Rows from block 3 of a small self-supervised image encoder, named by matrix and row number. Rows with one number belong to one neuron. Each number is 128 + 32 x the weight over its row's rms, rounded and kept within 0 to 255. All counts start at 0. Numbers have three digits each.
After each neuron's rows are labels from the 100 images, of 14848, where the neuron reaches its highest value: "strongest on" is what is common among them; "patch colour" is the nearest of a few named colours to the mean colour under the peak. Only what is clearly more common there than usual is listed. The data: stained colorectal tissue patches (NCT-CRC-HE-100K).
# fc1: MLP up (model.blocks.3.mlp.fc1.weight, 512x128), inputs 0-127
# fc2: MLP down (model.blocks.3.mlp.fc2.weight, 128x512, transposed), outputs 0-127

fc1.406:143125114165105170138065146164132121099155124193106090184111150191171126099122089146100113145114122128134163139115153156152120118124080117130099113118095091193107086165174170110118177080159173138100132103117113143101139133100183107114061149099076063101149216134108150083080138164101100109173126087173151185161127154109108146141111147198145149110124165155111188151061123099104137110145
fc2.406:096099121150068173133128130116153106132073139131153150130154134146121186121143121126150077113092155168110122162099194112165120044134164073105161108157114174111135098100104139139114109084089147077165183157107142080076150147066152107159105151137106146170096101158136176143062165148163095086173164102131097138130182171164146137128155129120097066112092124214130113129125118154135193084159
strongest on: tissue: smooth muscle
patch colour: pink

fc1.78:195158039143095163124142128151131160163137106065114129109114106209095110111123079120080123137156062177129178082113156135149172146223116166152145188157066112157140164145157122114089103141117112132163088132183134149125136140104092087111114148081116131117096138185115074144135113197143131094132167116142108105112133144112154185136187093146159138149142100136100161137137091139158071133102
fc2.78:131131168133157164097212161104206108120101174212177109120129103067145086095100078080131068201104142106133089139104134082158120098064194118134159180161106172100116151117092103081094118114162127105144126120118154113108163175148121149154111111124120111105088160134104104072108135149102103166134096119127185154145116142122172118101173132048150074151135123134089127098141111128162133123145
strongest on: tissue: adipose tissue
patch colour: white

fc1.375:097081193154100148183171168086099108131123124117131166112147106086086143187041162072156133092153086173140105095144082180121082092120183111082069154148121127068155120106055090093106135085188107144138111185148157160126142134090134136123100135122127116129132108133104126137103138107130101152127186111124107146100082136137092141175105167116112131082165065150131146080120119058131081150122
fc2.375:127127166090077100201163134152169110116117122081147108153140181136167130128120125125147150081139140163144135131109131150041159062115166121114090114104093133189099132169117109160129123136126117131186147100144061113094192098100101203136148074100056171095139107161098122162152107098147106171104098083081206113157154123105098062183148140090136126119099117102101150108092103168140108128132
strongest on: tissue: tumour epithelium
patch colour: brown

fc1.204:180130148157067082120132108180142125103114160102129079124126078103136132212165116165152076126125118140117165201109064116117128168085108167178145098139152156123199086112152124139146133146155088108124101176106095089130154153195120112154047099085130170126122153193139172100086146156136086068176098106109120170110201126125125173100111133110122150130118142109129142157110155131140156082169
fc2.204:156134145151166126106134139095122075114102126108102145173112099125163163110189155109057168089107131180124158100081107144089161129099174170170094139139104138123153166101157096116129134100118176081126158099119079158131145094132139134059179159165138073151183081093088057076141084108115133088120143122126166130121148102114119095102168065195163108193159099107097138111124135142186135164189
strongest on: tissue: normal colon mucosa
patch colour: brown

fc1.135:092141194165154143134090132123100119163110147155101125108199113200104172126171183142054099162130107131152050140134110107172100161082123086138139103168174122085172111130110153169100107029104096143108208107105147110114139129057075142122150123140188099134177136109095141130143128124081115080129085144107115084097110092137157117098130134161127113101084112148120158111125129129133173102180
fc2.135:192147129134109119086150121120152127113076115095186070105129100165059110133075116139143094146121107184080174181157158113070171096170182161137142098091063085126146141128181134140087101084183134169142163193130149146095100145092131083118121146080154073156149075109118170175115120129088173117130137142134122092130127133082126161159164153125151114137143128153124075139111091139073142063162
strongest on: tissue: smooth muscle
patch colour: pink

fc1.269:075136205092114167147161073079117133182110119127135178106140125111110133121114146101098152157108108133160122085196094092125102093085162137129112138144152156086112089129073100144057133079108157187162141155144128165079109143071164178096166114149108143154113119124134147156142124097151125166075149159184108133069120081176102147178169150106156088128180125211097109110168121135150101177122
fc2.269:148175126171114049153130158097166092084158128116131111110169161147183113154134127087121131129042135163171109105087178111116069100081154121129173128154147134155100129095133104176127109100064141146071164105140157117095115096146162168095180087110100070155127046147104120095103153139120104084148104113117174158125176144121091072131112113125145088124129189102128126117096124216138107092156
strongest on: tissue: tumour epithelium
patch colour: pink

fc1.250:153135122154119110190100112188140106116176130110123132105129080159137085145173133085082143103119112128086140072151066126164160212109158115126220138126198142127124101144158118166124081100151127061093170195123147146169102150135143105118143066095133127128139164161102106207141112045120144153123095127138078151103101140123117138155138106099156100080120151108145101093082117176127148085167
fc2.250:147138130116166137144110157153129135168078181157086136087141099122126148190124094177121155175091124099110089043141105057146142096137139061159129168111112137136157127100117136138138136120116114207109068187144109102137150131113094116129134101170132171139157112179164161067127142145182039067085173181132110077114159087111117146077081108155165119148112144171096116083123131114098120130101
strongest on: tissue: smooth muscle
patch colour: white

fc1.358:125116168156164066203090124098167158124067110156125143136100114123118087112096157123153105057145206158145109106174120192158129128144136135186136140144148147074164120113091121116124107173097102159077135093136146079144109103091148119167185107095035104172104114115200095153110114149126133080171066139152131151143132168158199126122164153103155101125090138123173136152137130167129106124163
fc2.358:147187144060087148084105107126113140120128074136137115131136157121103172193181185136197186156133060144099114173149149126125144175168153155112187109131200111136142127079130155135194185103116081086074129130130150142164127108134141096166154112140137124123116084143152120100140140125129137155127074156139041065135154121153111103103079194076165104122120136086122155102159143113169117104147
strongest on: tissue: lymphocytes
patch colour: grey

fc1.432:142060124088166119128166107095146169104136119082131144082164128164074131149106161079109110145142146140207114150115154162132088121112152144127149157102134143147107180107163133099149213125155163064159143116150159114098076158165096176176122144124072142125119115143139116118187111217094098133085097108167136114163108108146146142117139069090165110121170116114102080119143075056130160063091
fc2.432:123176177071135130153130136078093179085102162143146117085096110087143103136119123119100126174186138085103091140107154135092110131108114131147097156143146149098067145103172085156107170105133106099127110122158134133159212166126126114167114129154166159140052075146120141115151083160132094088126110112182100081108126148165026126107181141168130131095131113092150086085116187140185119166067
strongest on: tissue: lymphocytes
patch colour: brown

fc1.140:137123163079110197091120112149126082165147098192166179096066131145115124155058154130192126106069075131181174100172088094144095135130137127094108127124123124107077130126176181112172118177136192136088180109166138105145180082100124140139162133164073104151121156108121157151076113122170149133135123115080136123164155124165175086147139162118128137093131145174173123084104159140134058133102
fc2.140:145156117167126133163106142140159133145137119106151150160126083120178116106101151098148112143116121138145142132068024140157138167174161127065050121150059088156149150198119122121099105179123132148119088097138150171097163173147186191113096145154119142099153156122172104084163104122130111116104147219125115105178092145131162129180125153131163176068127133074106119112181158107085150113133
strongest on: tissue: tumour epithelium
patch colour: brown

fc1.501:092144170155128157114131097099143135142129090138137100127134160188096176112152121077159118109097134084175158097187137145122074152077136096182146114080105170134151131182099162093143123133137143147185177147083115053142108111153162196199162110167089071081088121115139104131161124185133102131081107125073081102084156144140153115119160161184120150161100150126152099108115098169104158141193
fc2.501:081137070044141075179100111069161212117080093162131110094124111168079148114145153179130099124165162133091158111173147131127156085156159143142152145167129118129146111136158110153091135123101139149099128112148106172173155128088163042118090137151111135172089159175133172111116155154106121050049170163151080139108123127131086138140075141142120064117098115153165139120104120139134148170124
strongest on: tissue: lymphocytes; tissue: cancer-associated stroma
patch colour: pink

fc1.242:157104081195126116162055138146129130105204161100122138175046091099152125190146077149181106137105158085124094162057162108120121164145160160158162111116139130129098114045077102121125145149118070169172083185091108107131123142178139143174152146160182134110120108162164139130106149165194103106108139132115123127140161148117116070144072122137135081162133121115145105149117145121077115151147
fc2.242:165172120100190121152120159109103102170205129112044119091138106094174119179105115160082066179107118135111146080122153069154107137148144150170101182178145138113097095145109083141155108126138116149108141175149056105123154106094141143136151151160114151169176180182176060050111126169133099093128151132138107130109134089161122112123123146116090108087088099124127128128133121072072114176124
strongest on: tissue: smooth muscle
patch colour: white

fc1.198:082124080173124163116116159154074087144124188111083103166116113135125078129122116129124043143087126124085174118081142076132133123110135068157117045068178152148120135108137129100137120134108071113166111168149082161094118099118131118177147098105152139070119127183125179161132188093162134128123089154156149125156139166096143080152092125147091095122082138078151167173096194146133149173163
fc2.198:066155114112133157192118153125178139149156132126145166078146171129105110182126160165156076177101113102155158092088163136121103146152136099074155104140131201169165088101111096158090103102116172093131172219108049104103142128094151156120114073124143123115147154139127128154122135141128072090121072127175147137121167150057173111178127170068137131110143100100135100125075112151138073139141
strongest on: tissue: smooth muscle
patch colour: white

fc1.49:099113126116147133174155075161158135146132181156099073126115146134067078160111119129149100073119100174164119087040089139131096168168124077105136103181127173135163167117130132130109181171103198115159117128117174091138062127127115148140100104120143102120094163141127068136104105112128108163135143149131127113108085152079082177157103040127121084139151090173106181110139076092145125068104
fc2.49:170212107143079120185176143127149137145107126127190162061082089134168106145086163110095101105075191113129159101123143117145155087137150136148134124134135126165090149130146092136135159113146178140161087128140114123110161146172125128154176120133108039099091102167073120092147107151151095100064122077114142101119154121102108156124160098076220126118072185153170116123091089136151122168142
strongest on: tissue: lymphocytes
patch colour: brown

fc1.3:114130076177182106193153136154137189135116170110149121088208116076145110053090137135124135167121165124173106133138168128129172125120083111073119135109111109121102092077142129116128115100120088157105143116111095189168105069124139135114121154113139108130092097113151076080160200173210100139126186133095127116106128148124130146087132128127136168039172070123102162116162163152173109120136
fc2.3:106108109185145183161117197170122104145161088183127158112069148159159145105138114114155109109142135043165070164136058095067086151106120117108090112087145076067124166126133115122120074123158205152144089131112122110119089133137136156124141171095113067130144112114099166128159088116098164148139116186122114093169070102163121075116085135120160117108138121081087153112121110135084104071151
strongest on: tissue: lymphocytes
patch colour: grey

fc1.503:103161120093148099173135131132120171075102062134106076100127172140106205122121094145177096154139089090186110155116093105099140147138105136146135117086117120094180126151117098098112097107066103102124150090103165122140109132090096135133207135126112067111126104118169124069120138169139094087135178135127162125172063149157152199112153101100125163168068124147141088181120105101205169102169
fc2.503:146090126150129163106194131157136158152135085094091126159093157110107059111087136183136127082118143103103116150175099125134126099170090084142077137099065063152162111123132163136128111218160087138135075110135127172079163160123141146168082097136103119121086095136143159202107175105159164117091114160098120133136109145162203213142138125137128133115183151134161090144104169103075144128120
strongest on: tissue: debris
patch colour: brown

fc1.397:170179158028125101126107095136160135130159162119118089110108182162127125145125142171147132156164136183135149112108098146089082101143138125130104187183123136138132092176095101098123142121081141130129134116135127108134063122103113140109066120110134085139134130129139107165136154114104168190138116129117108120138081138145107187079156086140138132063169051174123150086164075051084170058072
fc2.397:074140117138106113164122100104165145119161136079158197083091117081156095143089121174085082101097116131163088057122159153155125132086159086155110103085178088169120156079170133145148132147096155124125154162111122150106143144128139089158138110137148101141139114201082141107142148200102153067101155157179093089070133049143147123143164104147132146102164121151170117076094121160164162186094
strongest on: tissue: normal colon mucosa; tissue: lymphocytes
patch colour: brown

fc1.453:142172110096144155153055157100126153088100157151137104103063126168151175215163129167143124183123099109140092098141134093111156099081128161158085122121170089089163113107101052179100124069113086136125129077091097142110131159083124088102151145180117126172209150120116123078128177082116140152110110181109132168119098108137119155110103127122162188109083095119136102142105129094100152082087
fc2.453:116118144148103122104107095124133085138152061158137063114145156158088151095175172076184102138097085201121189123166082127132094121143116150117126112096121092120162094182090164086109103112096068113154175059079144154106127141114163145114096170094106130175108133148134105137152124084142099178165179118152128199128194101087140106128118170081151090185094142128107159160146100138118146112182
strongest on: tissue: adipose tissue
patch colour: white

fc1.37:139112129096090098151166142139125139124062109121138134137105187192109150140189167170116128078152103183140132078150135131171127150165088081138135162099112093138166182131128123121108145083157081153080092146165186177111149129132109080085121101129138108151123153078082103088121118125160070091151190159109158139083202077117160187129124083197124090099113146097104174082083142121114104136121
fc2.37:121078165189135133110142093076132082093118100150129144131170108165124182153160149124088140102078109182150169145112089143194148109142207161125074121137158150119172162113172127110172113076146133119110144163112186183110128146104133112055179161084144114101173075066097111167117111135089089105107177114166113158167118142151106076110139068190133149163145114148120129128103162091127132165159
strongest on: tissue: normal colon mucosa
patch colour: grey

fc1.257:167079180106118143097091114149107127145137130162136123110060119195123101194139170114162123151120117165169119129110142116145115110120147119067106185164095207133129082152194137132177180136170181082160156108129117076116149111134177107174144105117144125146126169149171120174166090102161117131199167095089098097116071135179109139129155086128118102118175138137088164091140114116127075057099
fc2.257:138177076039121116181122123088085177154134155138134200117096184124159133082142158143200143158166134086140077114133171087130126151138164140097102120135124139151125088126155094139143146082146158131150087097108105109169158143170091121170135120175134148124076123168119146099195092105192150128105103145170155100103125097136054206131113102138139106081131153142077172080164141129161082129112
strongest on: tissue: lymphocytes
patch colour: brown

fc1.241:152145112102154100148144143157097160082130109116196039173138135132140171090155128086120111178142176143139087191089131090077134141119094109165169120143143109112136137115067088168105107089118087088127146092096108074141105126130086140140152154132134079095162156084101144141142198161081112070124121102141165173140108099124151176084169067088137158146132142096080072177135093110176159145164
fc2.241:157145130077116160159107136106121109096154126136141126148125134140130093000155151114105144098147120120109170083129095123076138087138123163171072169153081083098190150139151099133151103186094108117199121159130147118132157132107070083144131083113111132139090166164143088141168112083091146143172157134118175107114120107144074162158148093108173134118110137083053160132126144043092076141125
strongest on: tissue: tumour epithelium
patch colour: brown

fc1.478:104126074102135124115106122124166151143126126120160086112110079092158168099072123131130121151120159182114151164028155132138150160158128156169137150168143133131207112129085101068149133160133106113104109083078093085161049150107167154156077103113108108167068096142138141133135146138100113161114110149062159090130094084157178166132159156067071092115125092133131211150118121111087158130131
fc2.478:170104134133100140122113141079104113088184119138109177136117112107142120165134104121130106177147114152182107167131082080159086140107151121107109161146159125157170188095094197145154073117084082140068111069160158146107186184155208179138114100094120121119108181158131166127150135159109114115110124120128089101132140146139168143127053116132128167107106153087162122057102117108107166194053
strongest on: tissue: debris
patch colour: grey

fc1.30:097104035136051133085173131119179116118137105127184140087095106124085145148084135145149110101152116148119185166150129121115164211168066144183140147110102107190176186141123118095155086156137159113142149113137147152113066108131114068105075092083125103096096130128110062115154154152136153173078154162130065113150126154135172122121132100184138148164147144140116154152071128111120133109093
fc2.30:084139137155127156141175129152091098099126108125195191203098117088118133078086107096122134112115161104132053141151163101155118134113130124076159121125091124129115109183127162123106171121047164077174120096160120077097146164177086074147139109106115138102118074117166193167121116159119175177151069096099132151130117069125188171134179113109097139082141130136115135163138122188150149113107
strongest on: tissue: smooth muscle
patch colour: brown

fc1.454:064103129171120093093124161076137150145133147155127153126064156114124153115130137161150071125051193141119162136120157133137168126062219096142166152133099133115078100092108154126097143119077129055142107109070083085034159145112139119131143134056087140130187099087174098133164082115166151104128145114121149132126148156094159118145091146155132089124091125077133169179143126133116125138140
fc2.454:114162144115207131154156147107101070194181125134143084149080143092127111165111136151112172183132109135162118073159109119149040155122126169135078164086139164157108135184077093152118130130099146144076142120181101113146068187114161184135106110107132137109189167110091126103131137109086128121167108112131087150151092129129154146091116144123098128122212147121117083105171094085124115101056
strongest on: tissue: debris
patch colour: brown

fc1.279:200114081125182069112117116182144145102108127097157156105132119188123070159093131112127139142173121132102132084141074150067121049127138110069108120107115119180117073148148150105077137170184131164129108104142160171099100148126133162087086167095129129130113069130188111157135110182145153131152171120177171166102116113100061141135192109134116109120171104136080123061130082093131113122107
fc2.279:116194126086139105167147100100126200132078113102177140128149055123119113099107174131120119147176187077105163077114187229100130114138109095133126103097138133150169142057180116153091164148167156173111111120092065113104093124136114101150127119087100097120132084193144102132193126165123082115082094094159180092131108112102106137138150166148159156092131106145150103145117079132144141136100
strongest on: tissue: tumour epithelium
patch colour: brown

fc1.354:152164139146178156133121186176095143131165104114072165121132104068192191087139122122146153151037121084111108115181059095179158132123115137087154131107132090135133128114088130167118110142104114216146100142138096180147119126103182149085128128131110145129129133173096173141137126147125139093055158165126108178103145170105075039097102134116114081159107136112096138124088128160150083146132
fc2.354:168124126140140104101152179108159130087142137152106155095136133140154122204103093135136088151109129108165103095130193110102056170106136075139185142116180117170108144124107112117145135140051115117080067118195133149100157182138138105158136155130147079166110062103132113135117123202144084108117080094173094069098156115157133122096160104146175144113166153149091098076083137097119187147075
strongest on: tissue: lymphocytes
patch colour: grey; brown

fc1.108:142109119133163126147167134139140135100133144121115139123179088087123127158097127109111132108162044172077176152131098109110081109150148095136161145107111144149185080101076157125134151115157107135090111151097155121098096151180173146107151182092204165118128139114068121168114078139158095029164131110140150193063155126090171150171122102152106100103138112130097092089154138130081065147062
fc2.108:138142152108082165155141133141106129138099136146105167095138111104135109123107115129105124121080186122178124098103121215103136122118118084128068149100049158135086143084163104132104113071142205170086105158178090150091175177106099170102131103126128123139145117153090115162114090147136098107119093135094136080177142081125132166122147152192100187150121097117160086166090070160166208098166
strongest on: tissue: smooth muscle
patch colour: brown

fc1.46:093159098100145126100135121085161115181144132142078143066077090110111063149121155097166140154145133141108229130111193155125118144141083116178097127165087146130040091152135100146117167122134100054151148140082102116125144115149175155163113153083116146163140069149155153148175128143129104120087125060121146126193158123095176140113172147162149142132146161154121156095144115140073196108112
fc2.46:121112159100148121166058173049135104120131131188119160128165118103147159173163065115091189163142144145168155114114129125158141153121098169102034168160154174140158185068129134201153120050112139116052132076129165099175126129113118099103091131114111164186131151125142090110138108084142106092170146108137125101136136127169067099092124122155107127143124115125140093078131155105122089142119
strongest on: tissue: normal colon mucosa
patch colour: pink

fc1.403:178156138138188066146148135107146108095132157124117098109182108142165171210104127099141091193107095119092161125089126128104152145144103181208182137138160112150193081134088134100149155137171093110132097095126090166092093167173138176128081141075143081149088148117092118128115152092104117088124138149102127161125123108157101187169156136095134151119097150100096181130059121091101189117113
fc2.403:173094120109119130092122125116128156065154111083071104181154133135166119119137158123192130095166152121126087120116101102100071129113120148157151077108126065147124139167111096121144087187067134179114184089109079128092130151148198105106123079088119137185123143123128183096102132143182175082123131150069123110111133146159122121156084133215130111085139159126134184125055153165106142176101
strongest on: tissue: tumour epithelium; tissue: normal colon mucosa
patch colour: grey

fc1.265:144165108168148074066099116123156101116122179104079098133116126113076116121093149117106072154192142145160128125057127130141139140090122195185171100098155118152133075111065168108134109166146068130123105132133127120089157129142151178146147150101137180148104134055136070146113125102098121083203127097114098076157198166128113123131158153083139093125090133124081142130167129072117113199123
fc2.265:165113111113129058078077099124119099115162107136114163137065089147116127094125139113119136117171155132168138129084086143160120149141114127096043095115115098097198202162113146140166118121096158128068092088122124113165146175164195141112122125088179145099159141157071123100151125116075145143171114107124093086218068116137126121074099181145146159127140162102156105134170157147082164143099
strongest on: tissue: tumour epithelium
patch colour: grey

fc1.262:117144156102148115152186185109170165145134102149151165122047111123165132106095119059159061092119073171138179147179119161107154146150110155132119149164080118153105090180086115133098150118144121111134157229113094130088152122120184086150097138078135104156082085127145097164103101169147178160136171147121135147097111097132178127122173151081115092115147108140132135104215121136135080134097
fc2.262:051168140089134158115154062135093145114105111129142163099160184133130138120105137097111104154137105153167127049070111132241124130134147153146107186090081191120123124175130148110120160130126133130073085129120102146108089151139089147152147128130182150123113178084115118151115129082141097160082095077124151174102130066098105097125167100108151143111102086075056135130130150140185083149105
strongest on: tissue: smooth muscle; tissue: adipose tissue
patch colour: white

fc1.20:082141164201148141122110098132087141119108151147074122147131184121115121100146160168180101103061102082044158124133126160135099168099105154131104146122149108078152123069095154137116164122070118103131150122102087145124191139166153170143152108097111152086152086082126106103121117153114126173108164151125132044066151190111170083133097170145073089128062155139193129128145114119091121160135
fc2.20:116067154154145168130036106097139168086120134125089112111152070133090159132158137186042110133118105093075119135107139122112159131116089133173146165142111120149089155088165091133138155168115183145062153167150123168119109144140134115086102149089153146183129097127140102181118126172100130119098143163149090145089130162175089116108145154208146161123109113175139047141122103071112179171108
strongest on: tissue: normal colon mucosa
patch colour: brown

fc1.362:131090131091119099096138135139133078111093112149131112117135138164157119124076199130146131093152126161135148073187164173112115123128179088105109148103085151172164117106162196141123155187094166096144129110164177107122112127131103166166160139141127062053119099119147124145095075085058092118114152081094119079195105130145097113165133058152157158134155121088109088083152131112152126068064
fc2.362:139168108109136107213129144135099106159137156146094121093095167145164085170141132114124083183150148048114149126139158116120154121145086124146155097175177096112125079093151107122124144160188111120151157073129183158180131149125079073156112118138078134152142143137182092081152142130169119097088153133174100111102154116069094127134041126100121105110113152125180111123092085099148030134097
strongest on: tissue: lymphocytes
patch colour: brown

fc1.298:106150170175132110076141165081160191114082123143146125087117079159138132149126169125147055131093128064080124129115097103133170022097161184121139123087108117115065122113130127119106154127101122162163181154096125128099180148088175095149137147140104117183147111136137102090100120154152133163145133103162107059136197181118113087113070179128187147132101170145155121104149145138100166102146
fc2.298:112178084088096091131148086133106136182105193088158122134065120130132174129086132065147120187116122132136136144076110105107109154154127212083146126107142144164136106168135123124072135108117158109088122077157160117135142117145069122096117158108130098071166130139131091084150148093124115121171111058114188120131125134086092198134156148075099124118078118119103170189183063152161166111106
strongest on: tissue: debris
patch colour: brown

fc1.405:092104128116126074081122084171102117192173119102105156179116118152070116177160139119167118125145129132173130101173083152125134069140193078129158069195138113152162086195122161130098139110135141109083116141119122064120087128117126128123125121077097112140154148110174136192111147091104118141147167111195140113121133066117161078200115096153125136132178100140177153053150130136108083111142
fc2.405:154073073126158083183166198149144130105109151116093151098109164100155080162142139189134061094114155090192075172110101126131133178115175108164109107148171127156138097140108112146117100149118116072116149110101157149124124145115157163108103134120083157110146118104127190140160179151125144130102124176147103123099100161099140159088141168147133086086194061146078137060110151082167094117069
strongest on: tissue: mucus
patch colour: brown

fc1.380:161132114151069176155113174056099062105140129105129146124162156164156103150177173091178165125142106126143082188147053108160115124125224130110115154135147163118129190103133095127119105098156120128086093090151125145147151105050140135149206115120110153096174138137130136132124066149154122131102095181151085180127125144155175148141111144120169101114106076139105168106107144089155065157130
fc2.380:151135153137120155125111112105112094106113086175107135111140141161155121144167103092085128166071112169198120085103103142132118125156073111123064214106084147128147181160060097154090120164127170086097124135106132155140119136061114178110114115134121162124158110060114117102129103101128030183115110101123107161180089113179107090136115169126111125155142120123047064075107113113143127161130
strongest on: tissue: tumour epithelium
patch colour: brown

fc1.11:117144173185168086129089104072130156102031120119127105120144114122161155175121140152168089138113125096092151191118151061136092063079180174179121121142151155082155157121066126150100084138128146153098112152104176066131152162127146102154085161086152115140162127176200098049113150132145141123129104129133091129095114146149121127133112171134093197123113112121160094146118174126078156113151
fc2.11:134077133158135155136123073105103138094137151131100092086160068113154181134145122143114089135065136136172097128150096093101141137105151168113145203175112129082116077131175118103165148149135142145160153175150227103122125161174125157081181129095113113140134095096163053141132116116092116160095150113203150189078136133097108139114148100151133114110080071101126111138062130072153164170139
strongest on: tissue: adipose tissue
patch colour: white

fc1.161:109143103139138137131090137123164145126149129066136114137130093139092161086165156165100125092072169128109085134104144096186116126108150095092198128119152143124123121134158141106174153180103089172159151145108082151142164102170134136155203079148159164118143092143073184151078083163206159095057104122166133094145188200095167089137105173131111094167125192102146139095106127151137138131154
fc2.161:073084130152105153148138157115188131072164138141186113119100185140159122133100138127147092087120132112101132065156159116166121117103139045148169115035148097169113150081171142156115086127152108180100117152099146125092217162118133133148143053134104082132078119110098146168141155145141112140089124117201132162117174116071148069141097145112168119135150133170179087137095131141104107127131
strongest on: tissue: smooth muscle
patch colour: white

fc1.79:145150160161131092083110163162112149091184149140132122115134112090173148185125094089180079178091131105111171129069095091140152190119143198122128131146168129145160082067114146138130110118141073090158137153130106114120225170146153085172090101079169156155115151145082122088182125130161122081121159154099134126117164141120143115149071157105148131116072182095093173165099104154099114154157
fc2.79:131164159115151128114072121130147081118132113094084116152094035083181130206167103111064138166097130149142152101088152140087130171105065205167124116107141140117141149125107120125177123138143122142055142106130164139131095146164143147049165166128112109143136096113114155074119065169114161151109156148130120154105076081143138079124122105153159137154160096178109083084080142107146131195124
strongest on: tissue: normal colon mucosa
patch colour: brown

fc1.67:114152123125130134146217078196119125102120141091165070171182122193110105053173124087124166117170125124155115125195104117136106169097087167149145154114146150130171176117160142136122097144065167099112123135106209161170102093156127116164098085080144082093136105146133169141070141140133096110121091163126088113139133081162124130102169126099113182068114115142087133142122125138179149130180
fc2.67:112140079144170108127137068094122088160163129109136153180176132167111118142143072085111142126148121109154132123072166130104077159141081141106081193187159117167161127200130095146145072124167145079096133128129172132131064141119152187070142181121113176123163151114175083169131109088138114175156119091126112118153089086124140146081143157108065145175149102129088131128165156105118137080064
strongest on: tissue: mucus; tissue: adipose tissue
patch colour: white

fc1.364:100135118153168100136153186124122107130158179088154119209157100111170124201100122163122096112154171132052150127110091143118109106148137151121116131071096077130125130165096099142157146161093099125116105137141103125116150149182120172126103085131070046096168085083132128132132132164100240128138125129115143114184127131093158163100152167155137156092135087149184102129184095127123145072080
fc2.364:083182079073146064146153136110105162189161164094148140209103115074111089159119133141181124155205117102048105121145099097137096111123145148120150084095150113101114103096147128123096087127140082170141091143144091112151160147130113084135134134151133170138150178178148101118158196119139205085141136148157153139092134109108127186127168132093106099060133155105128175149172096151142134124086
strongest on: tissue: normal colon mucosa; tissue: lymphocytes
patch colour: grey